Weights of a small encoder-decoder audio transcriber.
Model: log mel input, encoder arch quartznet, encoder widths [192, 192, 192], decoder layers 8.
Training: 9500 steps, batches of 128.
Rows from block 4 of the audio encoder of a small encoder-decoder audio transcriber, named by matrix and row number. Rows with one number belong to one channel. Each number is 50 + 12 x the weight over its row's rms, rounded and kept within 0 to 99. All counts start at 0. After the name is the row's rms in percent of the matrix's.
After each channel's rows are labels from the 100 clips, of 14976, where the channel reaches its highest value: "top examples" is what is common among them. Only what is clearly more common there than usual is listed. The data: short read English sentences (LibriTTS-R). In brackets: how many of the 100, against the usual share in percent.
# convs1: first pointwise conv (encoder.blocks.4.convs.1.weight, 192x192x1), inputs 96-191
# convs3: second pointwise conv (encoder.blocks.4.convs.3.weight, 192x192x1, transposed), outputs 96-191

convs1.30 107:44 43 48 37 33 35 48 68 48 47 52 56 49 43 64 70 60 64 65 50 72 64 48 68 26 57 66 49 48 56 58 50 59 41 42 37 54 48 69 45 55 46 61 48 64 40 53 14 39 35 53 55 46 41 46 42 58 55 49 59 67 53 49 57 46 40 38 48 43 65 61 33 52 78 62 43 57 38 58 66 48 34 52 76 40 13 51 29 51 52 35 42 62 58 45 64
convs3.30 102:54 47 66 46 60 52 53 38 43 42 60 54 45 52 47 61 41 51 47 48 64 26 48 57 60 52 64 42 33 45 57 62 40 56 46 44 57 59 61 45 50 39 27 45 65 57 55 77 73 47 60 75 51 69 51 67 47 43 49 46 09 37 47 41 39 54 55 49 50 45 32 58 53 32 61 66 49 51 34 40 47 47 39 60 58 69 58 44 58 18 49 48 47 58 56 54
top examples: voice: male (87 vs 46)

convs1.156 100:33 66 61 50 66 37 46 63 56 67 44 37 47 55 48 52 34 66 44 52 29 62 47 61 36 54 58 46 47 59 43 29 59 53 41 38 69 53 64 36 50 43 51 45 61 45 48 59 37 58 46 35 37 68 52 54 54 58 65 72 59 35 35 46 44 51 62 50 55 44 54 48 58 31 53 44 76 39 70 70 56 51 50 52 45 47 31 61 69 64 44 46 53 51 30 37
convs3.156 110:33 35 71 40 62 48 40 30 53 42 47 47 35 49 62 60 44 51 66 36 46 42 42 54 53 42 15 54 51 56 51 38 38 55 55 55 46 46 55 48 50 55 58 69 63 50 57 55 52 50 29 36 56 74 45 17 53 61 56 22 41 73 58 52 45 48 55 52 48 60 52 68 50 50 40 41 66 60 56 30 41 36 58 57 59 47 45 49 61 49 49 61 58 46 49 38
top examples: voice: female (89 vs 54)

convs1.109 100:65 45 60 48 39 59 20 63 62 53 56 51 57 48 49 49 47 28 59 57 54 45 61 57 38 41 73 44 75 58 36 39 44 47 58 68 51 47 55 62 38 50 76 26 34 56 42 54 26 53 51 55 58 25 48 54 59 35 69 45 42 42 58 48 39 63 37 41 65 55 54 51 42 26 61 63 49 45 31 53 53 38 48 38 55 42 37 40 38 23 59 58 52 56 37 39
convs3.109 096:25 56 46 64 58 44 50 55 80 53 52 44 46 46 57 56 60 59 51 39 37 39 54 58 58 63 26 35 41 43 46 36 41 55 73 41 66 38 60 26 54 57 65 42 34 62 60 39 29 50 48 56 62 56 53 32 69 45 28 55 44 42 47 47 43 46 18 56 49 34 57 33 61 35 61 50 61 67 44 73 49 37 42 45 35 54 65 51 32 23 48 63 55 51 31 52
top examples: the word "was" (29 vs 9.6)

convs1.98 098:56 56 54 47 55 42 55 60 57 63 81 61 65 70 25 55 58 61 57 69 60 51 51 55 36 51 43 42 59 54 52 63 46 38 21 36 40 49 52 46 44 54 39 47 47 42 55 54 32 46 44 52 48 58 60 65 79 46 44 39 66 38 53 48 50 45 71 60 32 41 51 57 37 50 45 56 48 49 41 26 62 55 45 66 71 59 67 51 54 59 49 43 50 45 40 40
convs3.98 101:71 63 58 53 43 47 51 59 64 65 42 46 40 46 60 68 59 52 42 38 49 48 64 65 66 28 33 40 58 48 47 40 66 45 32 71 51 55 40 40 48 49 58 69 34 57 36 48 45 53 51 68 61 58 46 40 46 55 39 50 56 61 35 46 59 34 44 60 49 60 74 62 56 46 30 58 51 48 58 57 46 43 50 46 51 58 40 35 54 60 57 55 77 35 54 73
top examples: the word "was" (35 vs 9.6)

convs1.111 101:73 47 53 47 35 46 51 70 63 61 53 51 59 52 75 37 53 45 42 28 34 24 53 49 65 48 40 61 64 50 27 60 51 64 45 45 31 36 52 42 62 49 48 48 60 51 33 55 59 59 47 40 59 56 72 53 74 39 51 63 51 36 36 56 39 52 71 57 43 50 43 75 80 37 59 59 66 59 48 67 28 53 50 22 58 42 50 44 43 49 47 41 46 46 54 65
convs3.111 097:39 49 48 47 34 46 45 29 54 59 55 46 43 29 62 57 36 51 63 60 43 51 42 52 37 64 36 45 24 25 42 52 56 35 48 47 39 40 66 71 53 54 55 68 69 37 42 62 48 52 50 46 58 61 31 69 54 69 59 38 53 59 40 56 39 40 51 38 50 50 30 38 37 38 54 43 42 53 33 51 55 58 44 70 42 41 65 42 48 54 60 27 47 34 45 64
top examples: voice: female (84 vs 54)

convs1.103 108:33 74 51 38 62 21 60 39 22 36 64 35 64 44 64 45 43 61 45 70 52 49 37 45 39 43 36 58 66 65 42 48 52 63 43 41 66 31 44 50 56 41 51 25 51 52 50 78 45 72 57 50 48 48 64 48 46 45 39 59 49 49 32 19 41 35 52 51 46 50 42 40 50 39 58 56 50 43 33 63 68 69 50 38 33 35 44 44 47 59 50 58 63 47 13 43
convs3.103 103:65 47 50 50 37 34 37 39 49 70 33 36 37 36 52 85 23 59 59 38 58 78 42 54 55 69 44 31 50 64 43 58 45 38 41 45 56 61 51 55 48 68 44 34 34 39 53 53 49 50 48 29 45 53 54 59 43 65 31 48 43 62 41 66 49 54 42 57 60 41 54 50 31 55 33 62 54 48 80 73 49 48 45 42 40 49 64 59 66 57 38 37 51 43 29 55
top examples: voice: female (85 vs 54)

convs1.73 098:27 57 63 36 31 36 56 46 45 63 45 58 41 23 30 51 52 51 58 65 37 33 45 48 23 64 54 42 38 43 61 49 62 39 39 47 62 56 53 41 54 39 41 53 54 51 48 27 46 51 66 44 40 54 32 41 75 58 48 53 52 46 47 24 51 57 41 57 48 52 56 49 79 68 27 47 73 56 53 27 54 54 45 68 43 37 51 73 53 43 56 61 45 50 50 55
convs3.73 107:28 53 54 63 53 25 66 51 61 68 81 28 54 54 56 45 67 56 23 47 29 46 51 67 30 43 47 53 43 46 48 53 55 72 29 58 70 45 42 68 45 55 83 55 49 58 31 50 33 58 48 46 51 56 57 68 39 26 22 63 48 58 44 39 56 61 54 61 48 39 61 32 55 58 39 60 48 66 70 68 39 56 62 51 63 31 38 42 42 62 53 49 81 31 46 46
top examples: voice: female (88 vs 54)

convs1.82 093:27 54 56 38 55 56 78 40 70 63 50 61 32 36 58 39 59 41 63 50 63 29 50 57 72 26 39 58 42 60 45 43 35 62 48 55 39 35 55 48 58 45 68 54 54 46 35 56 60 52 30 52 50 69 36 49 59 66 63 36 51 53 46 38 68 46 39 61 46 51 50 52 50 71 42 51 45 44 41 47 54 42 46 48 36 57 42 59 52 52 59 58 59 56 44 39
convs3.82 089:60 60 57 47 43 32 50 54 55 43 67 35 42 49 48 34 79 36 55 67 51 47 60 63 50 46 28 54 38 39 48 80 48 57 34 48 51 52 47 53 49 38 62 55 39 26 64 55 53 33 33 70 69 41 66 66 30 67 52 58 46 45 59 81 51 48 59 45 58 54 64 40 53 39 55 21 54 47 61 49 44 55 57 75 50 35 63 52 42 64 45 61 34 45 59 48
top examples: the word "what" (26 vs 4.9)

convs1.35 107:70 52 35 72 58 38 64 62 40 51 52 38 30 53 50 44 71 52 41 49 42 47 54 84 56 25 33 47 74 44 52 46 54 49 46 52 49 52 73 57 86 60 59 76 55 21 43 50 50 48 37 55 48 53 65 53 62 53 81 28 46 54 58 44 34 51 24 50 58 33 43 71 55 42 61 60 42 27 46 55 34 60 41 28 52 41 53 43 58 60 67 66 39 47 39 56
convs3.35 104:63 48 48 44 66 52 50 36 58 66 64 33 34 45 30 33 32 45 22 50 59 51 51 44 62 40 70 54 24 52 35 76 54 64 42 74 74 67 45 38 46 46 63 46 50 46 62 56 53 52 56 51 39 69 86 38 54 53 61 45 39 53 55 44 43 45 28 52 76 52 20 48 55 52 54 59 50 33 31 36 44 29 64 57 50 81 31 47 33 35 46 45 75 65 58 69
top examples: the word "was" (32 vs 9.6)

convs1.101 098:61 58 68 62 42 71 57 39 55 43 60 33 62 52 64 38 68 40 65 53 52 34 20 40 52 54 65 59 46 51 25 32 52 45 43 28 60 45 28 65 50 41 51 65 60 26 47 61 47 44 44 62 24 35 39 40 64 69 30 61 52 31 49 49 66 43 61 51 47 24 44 43 62 49 31 51 42 46 69 60 46 42 38 45 64 59 56 51 60 36 60 51 54 42 48 46
convs3.101 102:57 60 45 57 36 32 46 54 52 42 55 14 48 36 61 57 47 50 60 38 68 41 71 58 55 57 35 53 53 32 50 40 50 36 27 46 48 45 53 50 46 64 42 52 67 41 48 42 33 28 54 37 54 62 43 45 35 43 43 67 40 47 54 67 28 45 50 37 52 52 34 50 40 45 61 31 36 50 35 59 65 36 40 53 68 49 39 49 41 63 58 40 45 60 41 52
top examples: the word "was" (26 vs 9.6)

convs1.183 094:76 42 45 51 61 61 49 50 32 27 59 32 40 63 69 61 56 47 62 44 60 69 55 54 26 76 35 41 52 63 62 56 61 56 54 58 51 38 47 54 31 52 67 31 62 44 41 55 46 60 47 34 29 48 65 48 43 36 40 39 68 46 53 34 64 46 47 46 59 60 67 55 48 45 59 51 67 50 70 43 37 41 62 52 55 52 82 58 61 67 45 52 51 51 39 38
convs3.183 093:52 45 48 50 38 55 38 73 62 55 72 62 60 44 47 58 50 20 39 46 51 38 43 35 63 45 37 37 35 37 38 54 52 55 52 31 66 34 47 65 39 61 65 41 39 58 56 39 48 47 49 41 49 58 61 49 52 48 73 38 50 50 44 71 55 45 57 49 50 50 48 49 66 50 47 54 48 49 51 46 55 49 50 26 74 18 12 64 30 61 68 43 51 43 58 57
top examples: voice: female (90 vs 54)

convs1.140 096:60 72 38 34 55 67 54 38 41 40 47 63 42 66 43 74 41 45 51 59 64 51 58 43 72 22 44 26 44 56 35 56 40 61 86 60 69 48 70 46 56 43 47 66 50 46 50 46 62 63 46 45 48 45 56 61 57 54 50 50 83 49 69 25 47 59 44 46 68 56 62 51 42 38 30 43 44 47 56 59 58 61 52 55 60 35 29 41 53 61 64 31 63 34 58 51
convs3.140 101:44 47 65 19 33 47 55 34 35 67 43 56 55 39 39 34 37 36 63 49 39 47 57 31 55 56 53 53 50 49 59 54 27 53 46 45 66 47 72 25 55 49 26 73 43 54 44 50 71 47 45 56 58 54 65 49 47 48 58 60 48 44 44 51 44 47 54 48 47 52 68 52 45 57 59 64 68 45 28 39 50 48 36 38 43 32 28 53 64 38 41 58 42 49 62 46
top examples: voice: male (71 vs 46)

convs1.37 094:53 56 63 26 57 53 39 65 33 66 68 57 68 60 47 55 67 24 62 46 55 62 43 45 54 45 46 46 56 75 50 24 31 47 47 57 43 60 44 33 77 45 70 40 45 50 57 84 20 51 29 65 61 42 38 63 46 60 47 69 45 54 64 62 32 65 44 46 54 56 53 54 49 58 55 47 57 51 57 70 46 45 55 70 66 47 58 59 51 40 37 51 37 49 49 46
convs3.37 098:56 33 54 55 47 48 38 23 67 62 40 44 65 59 67 32 58 38 50 60 55 51 51 55 46 66 41 48 53 53 52 43 56 20 61 64 45 42 54 44 44 39 41 53 68 41 45 60 53 42 56 49 66 60 40 34 63 27 45 59 62 69 38 75 69 45 31 53 28 35 47 39 62 52 47 53 49 41 49 48 48 47 66 38 70 26 35 70 48 64 44 60 44 35 33 49
top examples: the word "was" (44 vs 9.6)

convs1.42 098:32 66 29 33 40 55 62 57 58 66 52 33 53 42 64 58 49 60 24 53 71 55 52 39 46 42 44 44 28 45 42 79 56 51 52 43 43 34 41 47 38 60 47 47 53 28 48 46 51 58 56 68 56 39 37 47 36 36 64 51 55 49 44 43 47 66 52 64 52 60 41 47 46 64 47 52 49 56 14 47 60 59 12 38 61 35 41 40 35 40 38 54 59 65 52 65
convs3.42 099:36 57 44 44 62 61 52 57 53 44 43 60 72 33 43 37 33 62 31 53 49 79 57 42 47 69 44 58 58 33 49 54 44 43 54 45 63 54 69 49 52 85 48 26 69 47 37 69 51 36 59 35 55 42 52 31 48 50 44 64 59 50 47 60 59 47 22 59 63 41 51 33 78 74 69 56 45 38 48 59 42 51 28 56 45 64 38 45 38 68 56 40 41 57 43 35
top examples: voice: female (90 vs 54)

convs1.59 099:50 46 55 67 43 49 33 77 51 43 53 47 47 70 63 54 48 74 63 40 59 34 67 61 40 46 35 48 38 58 32 48 31 33 41 61 53 33 52 58 46 45 69 59 56 49 52 33 31 77 52 54 50 63 46 59 58 38 55 70 30 48 36 31 82 25 47 47 33 39 47 32 66 40 47 48 66 52 54 59 67 28 61 56 61 51 52 52 28 65 35 50 62 43 52 49
convs3.59 098:36 50 66 38 42 64 54 47 50 26 60 61 62 63 22 42 54 39 47 59 46 51 47 48 39 39 62 61 80 64 50 43 60 41 55 55 51 71 59 61 62 39 61 55 55 37 65 40 39 55 52 41 44 50 54 45 48 46 46 52 43 51 43 48 35 53 50 78 34 40 36 50 40 40 29 48 55 48 55 63 43 46 35 44 40 42 41 43 32 55 50 44 55 60 66 51
top examples: voice: female (88 vs 54)