config.toml
encoder_norm = "batchnorm"
decoder_norm = "layernorm"
decoder_norm_position = "pre"
decoder_qk_norm = false
optimizer = "muon"
learning_rate = 0.0022
max_steps = 9500
Rows from block 11 of the audio encoder of a small encoder-decoder audio transcriber, named by matrix and row number. Rows with one number belong to one channel. Each number is 128 + 24 x the weight over its row's rms, rounded and kept within 0 to 255. All counts start at 0. Numbers have three digits each.
After each channel's rows are labels from the 100 clips, of 14976, where the channel reaches its highest value: "responds to" is what is common among them. Only what is clearly more common there than usual is listed. The data: short read English sentences (LibriTTS-R).
# convs1: first pointwise conv (encoder.blocks.11.convs.1.weight, 192x192x1), inputs 96-191
# convs3: second pointwise conv (encoder.blocks.11.convs.3.weight, 192x192x1, transposed), outputs 96-191

convs1.158:146140119129105113086161172106156106128107122095126099106121084112106123156142117092108133140076165138150121066121127113095127120133106113161150154140144117078128138186157147141111173144107136151122111116097152144147139125104146129137114126148159172112098125148129120138117100127160156139
convs3.158:067094159176124117168124149116151143115111143161159144123148132126123146141135127164128128132114121152144141130142153122114126121152132117105128137132117134161121151182155114141105128144142085098113150140123118147122147083159133087155105111110156097156128150096117116150113150108112107090
responds to: the word "was"

convs1.40:101120119110119173136097116116114160157146125127151146136134110099140081088125115174102086126127185148145159186128136123146111068160154104096158125151172104126137100078125151164106103143175103156121084134134162158150113108130149111121113105136123135123129114136151108138117164105135148165
convs3.40:157149119151143133117162127145116084153110117170091183115147126123103133126144121073106159109110182101112123142090096139134155172142081153101098134122145070125129129114140124122098120166145118094120110119116110131129092119149138108137114131164137127149124151096109164126118148113097163116
responds to: the word "you"

convs1.149:134135127141124149125095125134141170122106106143097131156139110135113115076149126110086122124143171126117134152144156133173186110087097114144123136164152102159162155146109110148137106140162156124116102133131137160112144109137129112135093134162124078132109108126191087144047113154132178123
convs3.149:111154142121161127129103092147121121126121109126203168127109141143129128133178141105085123134140146101108135133087177116138148070155105138123146114129120105148096118094144137154080128134141140101121118122111161160147157132133134164148137151092150118090157147132068145121126128136136144129
responds to: voice: male

convs1.23:101130110120111143155109143114112135115131085118128144108135124140133128117127124100094136126117146142107154133140155160128101106127135111135126120140095148115115153149152129130111147150130146149147144118184115080104113106110081152114129164114137118144086188123112172158057085079143186147
convs3.23:105157122123137084081134112085099105126149133079120077102101152148106144126124090130134129140147103117119107139071135109170144124150130137161113140140113142133154094143143132144144108160119159085128166128102130138113134117140144137167144088153144122143138110128128138142105119149152160137
responds to: the word "be"; the word "you"

convs1.14:097157134128157091123140106081179148112113135126107142116134099136155062118138127107127160124164158106121145125102110166117135168120115134135103137168147115174093123094137139187151111111110127119110114092120132165133137117149145132115103136147155107120127143106122112156153104102118149126
convs3.14:126141132101155078120105098131189122092139131150102095119159139111115188120111138137128107117112106065124135146140113129129132117121111144108115128130150126139125086106161137125150149125148144098104131140155172112168171157103099141088112125165143127114131139162106119143100139150143150123
responds to: the word "the"

convs1.125:147101130123108149144149113108121116131120133119104102157148112141136091123156168114131113126086089091151142118116138149124145110099119125139117135139086140131075164156109130118075145099134135098124165140104143089114111168136101109123114109170152149104104142130151112151100095124113107149
convs3.125:148139177123144167129112139128087141140130127105173145120109142149136147143102121086108130146133105141078108133109113124116104164170116134137165084107128113100149123099115131115133154133127125123083182142142174173171120101178120149110119146098151138142092139110112124137130120103099165094
responds to: the word "it"

convs1.80:137151151105119148143129126105153089126104139155092115110164148146122168131107108139107121142101123120154135143118117105142125086167132095131150122095152074106161105136145129135127151103095109059128154127118177152122111122128089132112109106153123099138081120081128144131123088119093116112
convs3.80:124127117127150144136116103111094130146121106106081151084143139129103119155121145143190110171086099112108089111137126170119127141123106130114128117104126144098144126088122111118079163123070120096139131132142118154152104100120096160109108144110123142120134123104132152124111149085099155122
responds to: the word "a"

convs1.141:128116131110100166118184130128112115176132118139124139112152157159137148148128098113109164109139111117123149125133126136106085137084149115130144108139136126123171134178170136086146116137118148141120120093145112123070146133128134124134117114126121105103128133143124099114153103098073126149
convs3.141:130132154117084148157128153093103113112109120128137159173161112129097089114127134122171153157175121143132146122143121155105098120114120147165178123111084124082132126147154130124097131155112111159108120092145137101141133111139124108130130151147115085092111121131110155181158145133127180108
responds to: the word "was"; the word "it"

convs1.55:117142148082136126123123120094103147098110128154147093132127120145133149114139124134106134122138169140123140133127119140146136102106205089167151128145140119103061124112114158121153143157145134158122161160136160081113166130152122150177155122145131163104148107126143193113096152156130138126
convs3.55:113130147104107150078102104122174122101085109196144095122121117151102137109103156135104127135111132105157126146106105103169131134154148098069095127057128131106095136072123122169156113119115106091076119132087139136141138134118162112142158147132146167131107134113121136104171136158104136128
responds to: the word "you"

convs1.54:152150139163118139107134150152088089140163097116126124123096164126127101148084124111119165121150166148087133122116138139137127129143149097098102135164158159105144134170124126145167134107169152110130139136070087124122121120139141129122124171145171118121093156126128147156168092121135146144
convs3.54:169120140143118136112100164112133171163099142108101129131115129104145159145102138102104122129156172098115120161135108089138183111090135126157102094131116134113144130121139083166127147126151134079104139091156059151144162129183142095145156111111157159105131103094137136103124142105168112127
responds to: the word "the"

convs1.45:131159161137154139116153164107147088108129131134148117139133167140100151113127116112098125117125131094119076127175094150124136153124118086155131099176148155112148125190145138142182138123121131151110138134134098108132124140118129097137099028101144114128119109083116115113099149113148156154
convs3.45:153112161136160148085179162123131124101131118122139093147115106127127121106138138134117182125144157093133139131126139129166139142152157156086117163153165130133193130106128168147138142101104090106111158160175093128130133080091115185126136119124126066108106117106179154118128119102123135166
responds to: the word "he"

convs1.42:142084126158148171138150141112151078152122113125120118117133109134133129174126106142148123134107124166116108126158132131133124160088138118129144138128127136101112079150115000093108161160117123129144128106085147137123103125143126118151108093161136114124099134133161116128147073146154101108
convs3.42:134130143062122144158139103111141122102131123121164121122093105127063145179145135112136087141100189079124176137117129189131111120146131134143128123118103123110108138125148130124140115147121099119124116125144137111117146134099103135142118087110132163132143104126185128133109114101151135119
responds to: the word "and"

convs1.72:113125105170151114156112133130174125139142123136148090141117153127137159127146120149083143126167182146153087118164101137136121126137165114153093151154159089137129132161116075078171154119114165110101108134131141149116142096144102135106147165156114112106121127138133123127125146182085108110
convs3.72:115130061090138122173099149128119105136133141133140138197071122106122110110097075125150130135134151181112112114194086153161093130159111106111120124082119132115115138125106140097147118124131118128134109128119117166174087112128121088108149129123114124118147088171125155126116135109082092155
responds to: the word "he"

convs1.128:154107126109085113181099078158108105152134153122130135142154141126107128130107156122146101125132122088139186105108127122155117094112102086146093092112128135152117117134146126136146179146157127103125115144163081159144144153111149050134134138148139083119136125096139128099135158115119122116
convs3.128:125110134109104156136137147122115126129157099137123123151142117116164125125180135134155153137149138138111069164151191099091115117118118084135097161079123114123123140124123124100147113142121118138148137142176087131173078128126110110136118136131119125098124090145152154101144113149131114106
responds to: the word "it"

convs1.157:152113069130106130141113123118167171087127101119136192140124083109077152150110138150123167153155165128127105184118125153107137126130136126119091118130092119161113144082161108183113171102148129132115115145147103168116140114105156107135146135138105136143160123131122112158133116135070107137
convs3.157:166145116146142113102162097147101158081114118118109155118170136140073131120119146084154136118165112164136132155136156136140182124129104125127114135115147100160112094131148109093141145091136168179154133105164167183163121162169146144088087145148139125152123143137156115150130106150131128131
responds to: the word "not"

convs1.178:105126078140121126142149098133125166122134126130165121098111108144120129115135144125125085140115122127099141131140111128144087118116146111145118140150090154100100137130154155102117103137115148172130118107106150094097076136132089115132142103120149156098199086115164155137153158155122149148
convs3.178:166141174109117135100106202113082136082128168082156127113114105165135138120132134186127146144149165161104141138162133116124125121150124128124151142140111115138177113149119149126122129119138134139132106150124129124128122159146119106149128164101085089106140117152130157086158140142113115125
responds to: the word "it"

convs1.146:111143099130174117129107115115164097154168134116096119113142113096150119110085137136121138100115133103141116130138092158112137115150157124174095131135098098125156157150127163122129110111148097180101121089099102155120132108114124162179129107103172103130154150106080169105132106155104089120
convs3.146:102086124121138174103164127136110132131096147090113130149166136123133149117145127137162134120122121118141118142083138141140145117108166132164107120099118107175157117124114155170104137164114181098113178113105120130120128103096138074159141138134104125092144104139098121100103134123121106121
responds to: the word "i"

convs1.52:171180131131114168101177100153107113137121126160125119153144097132133165140122122162148155083113141132122097147141084161114126147137111102100120101126142137131128139137114126140124133113177132124103150140138131176153114168147158123094126116178139111155125181152127169122159121133111124128
convs3.52:178113179169104100124157138103125106123128115101166097180146088124110136140116131110107107141095141180191096167141132121116141141140120150124187109137168125162149150136160151127126111168133137116111163104120147186143088136174156116130133121157159121136072140117131105123087110111151117113
responds to: the word "it"

convs1.1:140106178105153149128109108105152107135082117129130141158094133103141117155104114132151124111131087125126150118129119125160100109121139131106143162167134110167096098111161136168138123110120115138126119154124167137097129100107138081126102181108143169107158156140113095116159087130114156106
convs3.1:142107134123113108125141078113147148153121126121141135138108103139145139086143089094154113124119120127145151106146104136143131121199120097154141130165152094071152101134099121126149140170116146106122130110140163119151169093128102172137119109136116131123103111154076110118131155174154139098
responds to: the word "of"

convs1.71:116132137154154102177121107108121143116101117131188167126110149161148165118127182138125134102188121166148103125124117160110144129113107099079102140095139134140122130134150089143098181128118159100120126112149117118134100108148103100146105125126115166089096106117210128135150134179110099129
convs3.71:103125112142112098134108080113139131114151083140119138141153103139133103128158126120098092114138133158116162137104137144136134085127101100106147134135069131144104148121155118124167121085154131107126158152169145108115131147141130105078090095118130109147111095172079151135117140092120088110
responds to: the word "yes"

convs1.95:103148088128174109143146082131123158132156134138169127149135156091103126120141127121134108094090150137122108160101118150148158117128123158108149115157146125129169152121146141086129104142136093126113186142142096109134115116105163187132148120104116148144111095142142130129164131135120168096
convs3.95:129100175093111137168110101117140134114180124101134137171158116099106151122160097132151118146112087110116176119125143146150120158120111102150164094100151158163161087131114143115117137150135135116130133160153154181180145165156152132121129137140086132139155122127158105125100143151129109155
responds to: the word "i"

convs1.0:127160128102134115151136135089129099139154110093134118107125132142118127130148134111125136120108154167130109156139139149114151126151113108113104128136147125107162101133188138151094144118145103131182197159117163103155124131138124087152134147154129106133153127111131140164123099138154129175
convs3.0:125151139149166139166100093139110160101123138075121146093157123142097152097122117112166140117173131137149093088128152123125112173129124153152111122132122133144140169085134125095149151125124144134102167124115154108119155160112111111133137143126129083120092123097142161112103141089143118170
responds to: the word "it"; the word "is"

convs1.64:144158126167116138128124131163111105162118120138169116152109147151172097166136114109142106137143123199129148127119152136165125190140132102118127082115144120094162110131151095156131124116107137112144128141111125178129118124170115159170128113114157116149133125128179158096151135056168091125
convs3.64:168150146074118144133127141109143094118129117161090107094122178141123165137144135108132088091108146146128104083101163091119105147124115104105122132113156143107133121130089083122144120132100118147105112140135140111150105108123155130129129076173133155139147139092103177124133136174090082126
responds to: the word "i"

convs1.91:113140121136112111089103121144132134174156148134134132118086150137121121169115128130138116123158130163082154111130137149124118130141123108102149159129180121156145141144111146099184125084132195136100111174116117163115160145119123128134158143147080144131112122131078156158092131179129082169
convs3.91:147148131138138166125137116152125157100102129108095183137103111123109164103134159125123118139143117161113127150143153138122096134100115161091139141108128123092154086154114110109159145088098163094173125110135192152088137114123115110101120131112132098164153141144145188124108119104099110147
responds to: the word "you"

convs1.122:109069123151137135145111095119166151117160104093165109110118164168134129122168162111153145135133121101156157130154220150170116149150135075132155156109146140124134099133137095113126134132132121150106151128146125127077164136130136169126174112155170102155095157135125132122055141132119161154
convs3.122:116111145149088137090142128160134151139085124112121121132132121084149142103119097135148092121087123156150140142112112169142146154145144159141084129119155107125106116090107148104112162147148112105136163123196120123104078134158159082134132102135145108098134177127169138094074113105123116148
responds to: the word "you"

convs1.38:125101127104119147115130118119096100121144101158127132147117145121115130171068126117111117139115132123166124147177142150134158133124125131106147170096130144122115126083146120126100148064098126147089100056151110144126135144125152159118124131114111144124087115135141092143161185115095104147
convs3.38:112131104106124082133120115169130131144154088154133132130139122169126113142146097103168114095101146136126160166146149127149132139100106122109176121129123115149089140107157164144149102114151157145146089126132154126100090111122069194109156127127128153103164144107126108107117127137116122119
responds to: the word "was"

convs1.16:134128098134107164134128116155082137120123099145045123139154110170097133173132137099122104110150150135130131095125141108130153138120126137146137137140107121106121133131119143122107168157132132121160109163149112119121122114105141119098189122140130123174084104151116174101144113150134092159
convs3.16:217130130125112124115123169098152150127144128161128120136126123072141124136142144103110134109137121167131120115110119123110102119146132125129174072144075123112126109094129140160153150154108143157126113097149090147122096136109105102120113081110117155165128161144134138108142140093138120134
responds to: the word "be"

convs1.169:180121129129142140149109107125091088104144118143114142130111137102131139127085150183097163105153142139132152117109090157147119125150155141156156158167104154154172120109095118179139153117111147127140102119166094130129098104132159134159091123136118124109140116117127116157169130117132103137
convs3.169:135090161142132123105138127163107096167129153132100155182092147122107078137143101166145138128140139127151112124107091115147117113194129126149164108122135104113148103132145147172180156161111149110152159127126120091125130140111089157155127092098141130103146129148167139137088123098132087038
responds to: the word "a"

convs1.21:126099119121155142140163139145130131170091113113144118073118112111106143154102159117100149127130115121164151102087122143159076126109126103142150167152172150124148052107148134134134126116096176138124109093106128120117134112128101059141158164135139127122143101138169109159140117140174109148
convs3.21:129153129113093166143172150125141142145105129143108141118109149134147118183135118110116135096137148152120139104087137123129073135105132124135104130111135094125140099088123136141121120161188104117154115150119115153164105119120140160156162120084147166120104079132101108132150150112117134136
responds to: the word "was"; the word "a"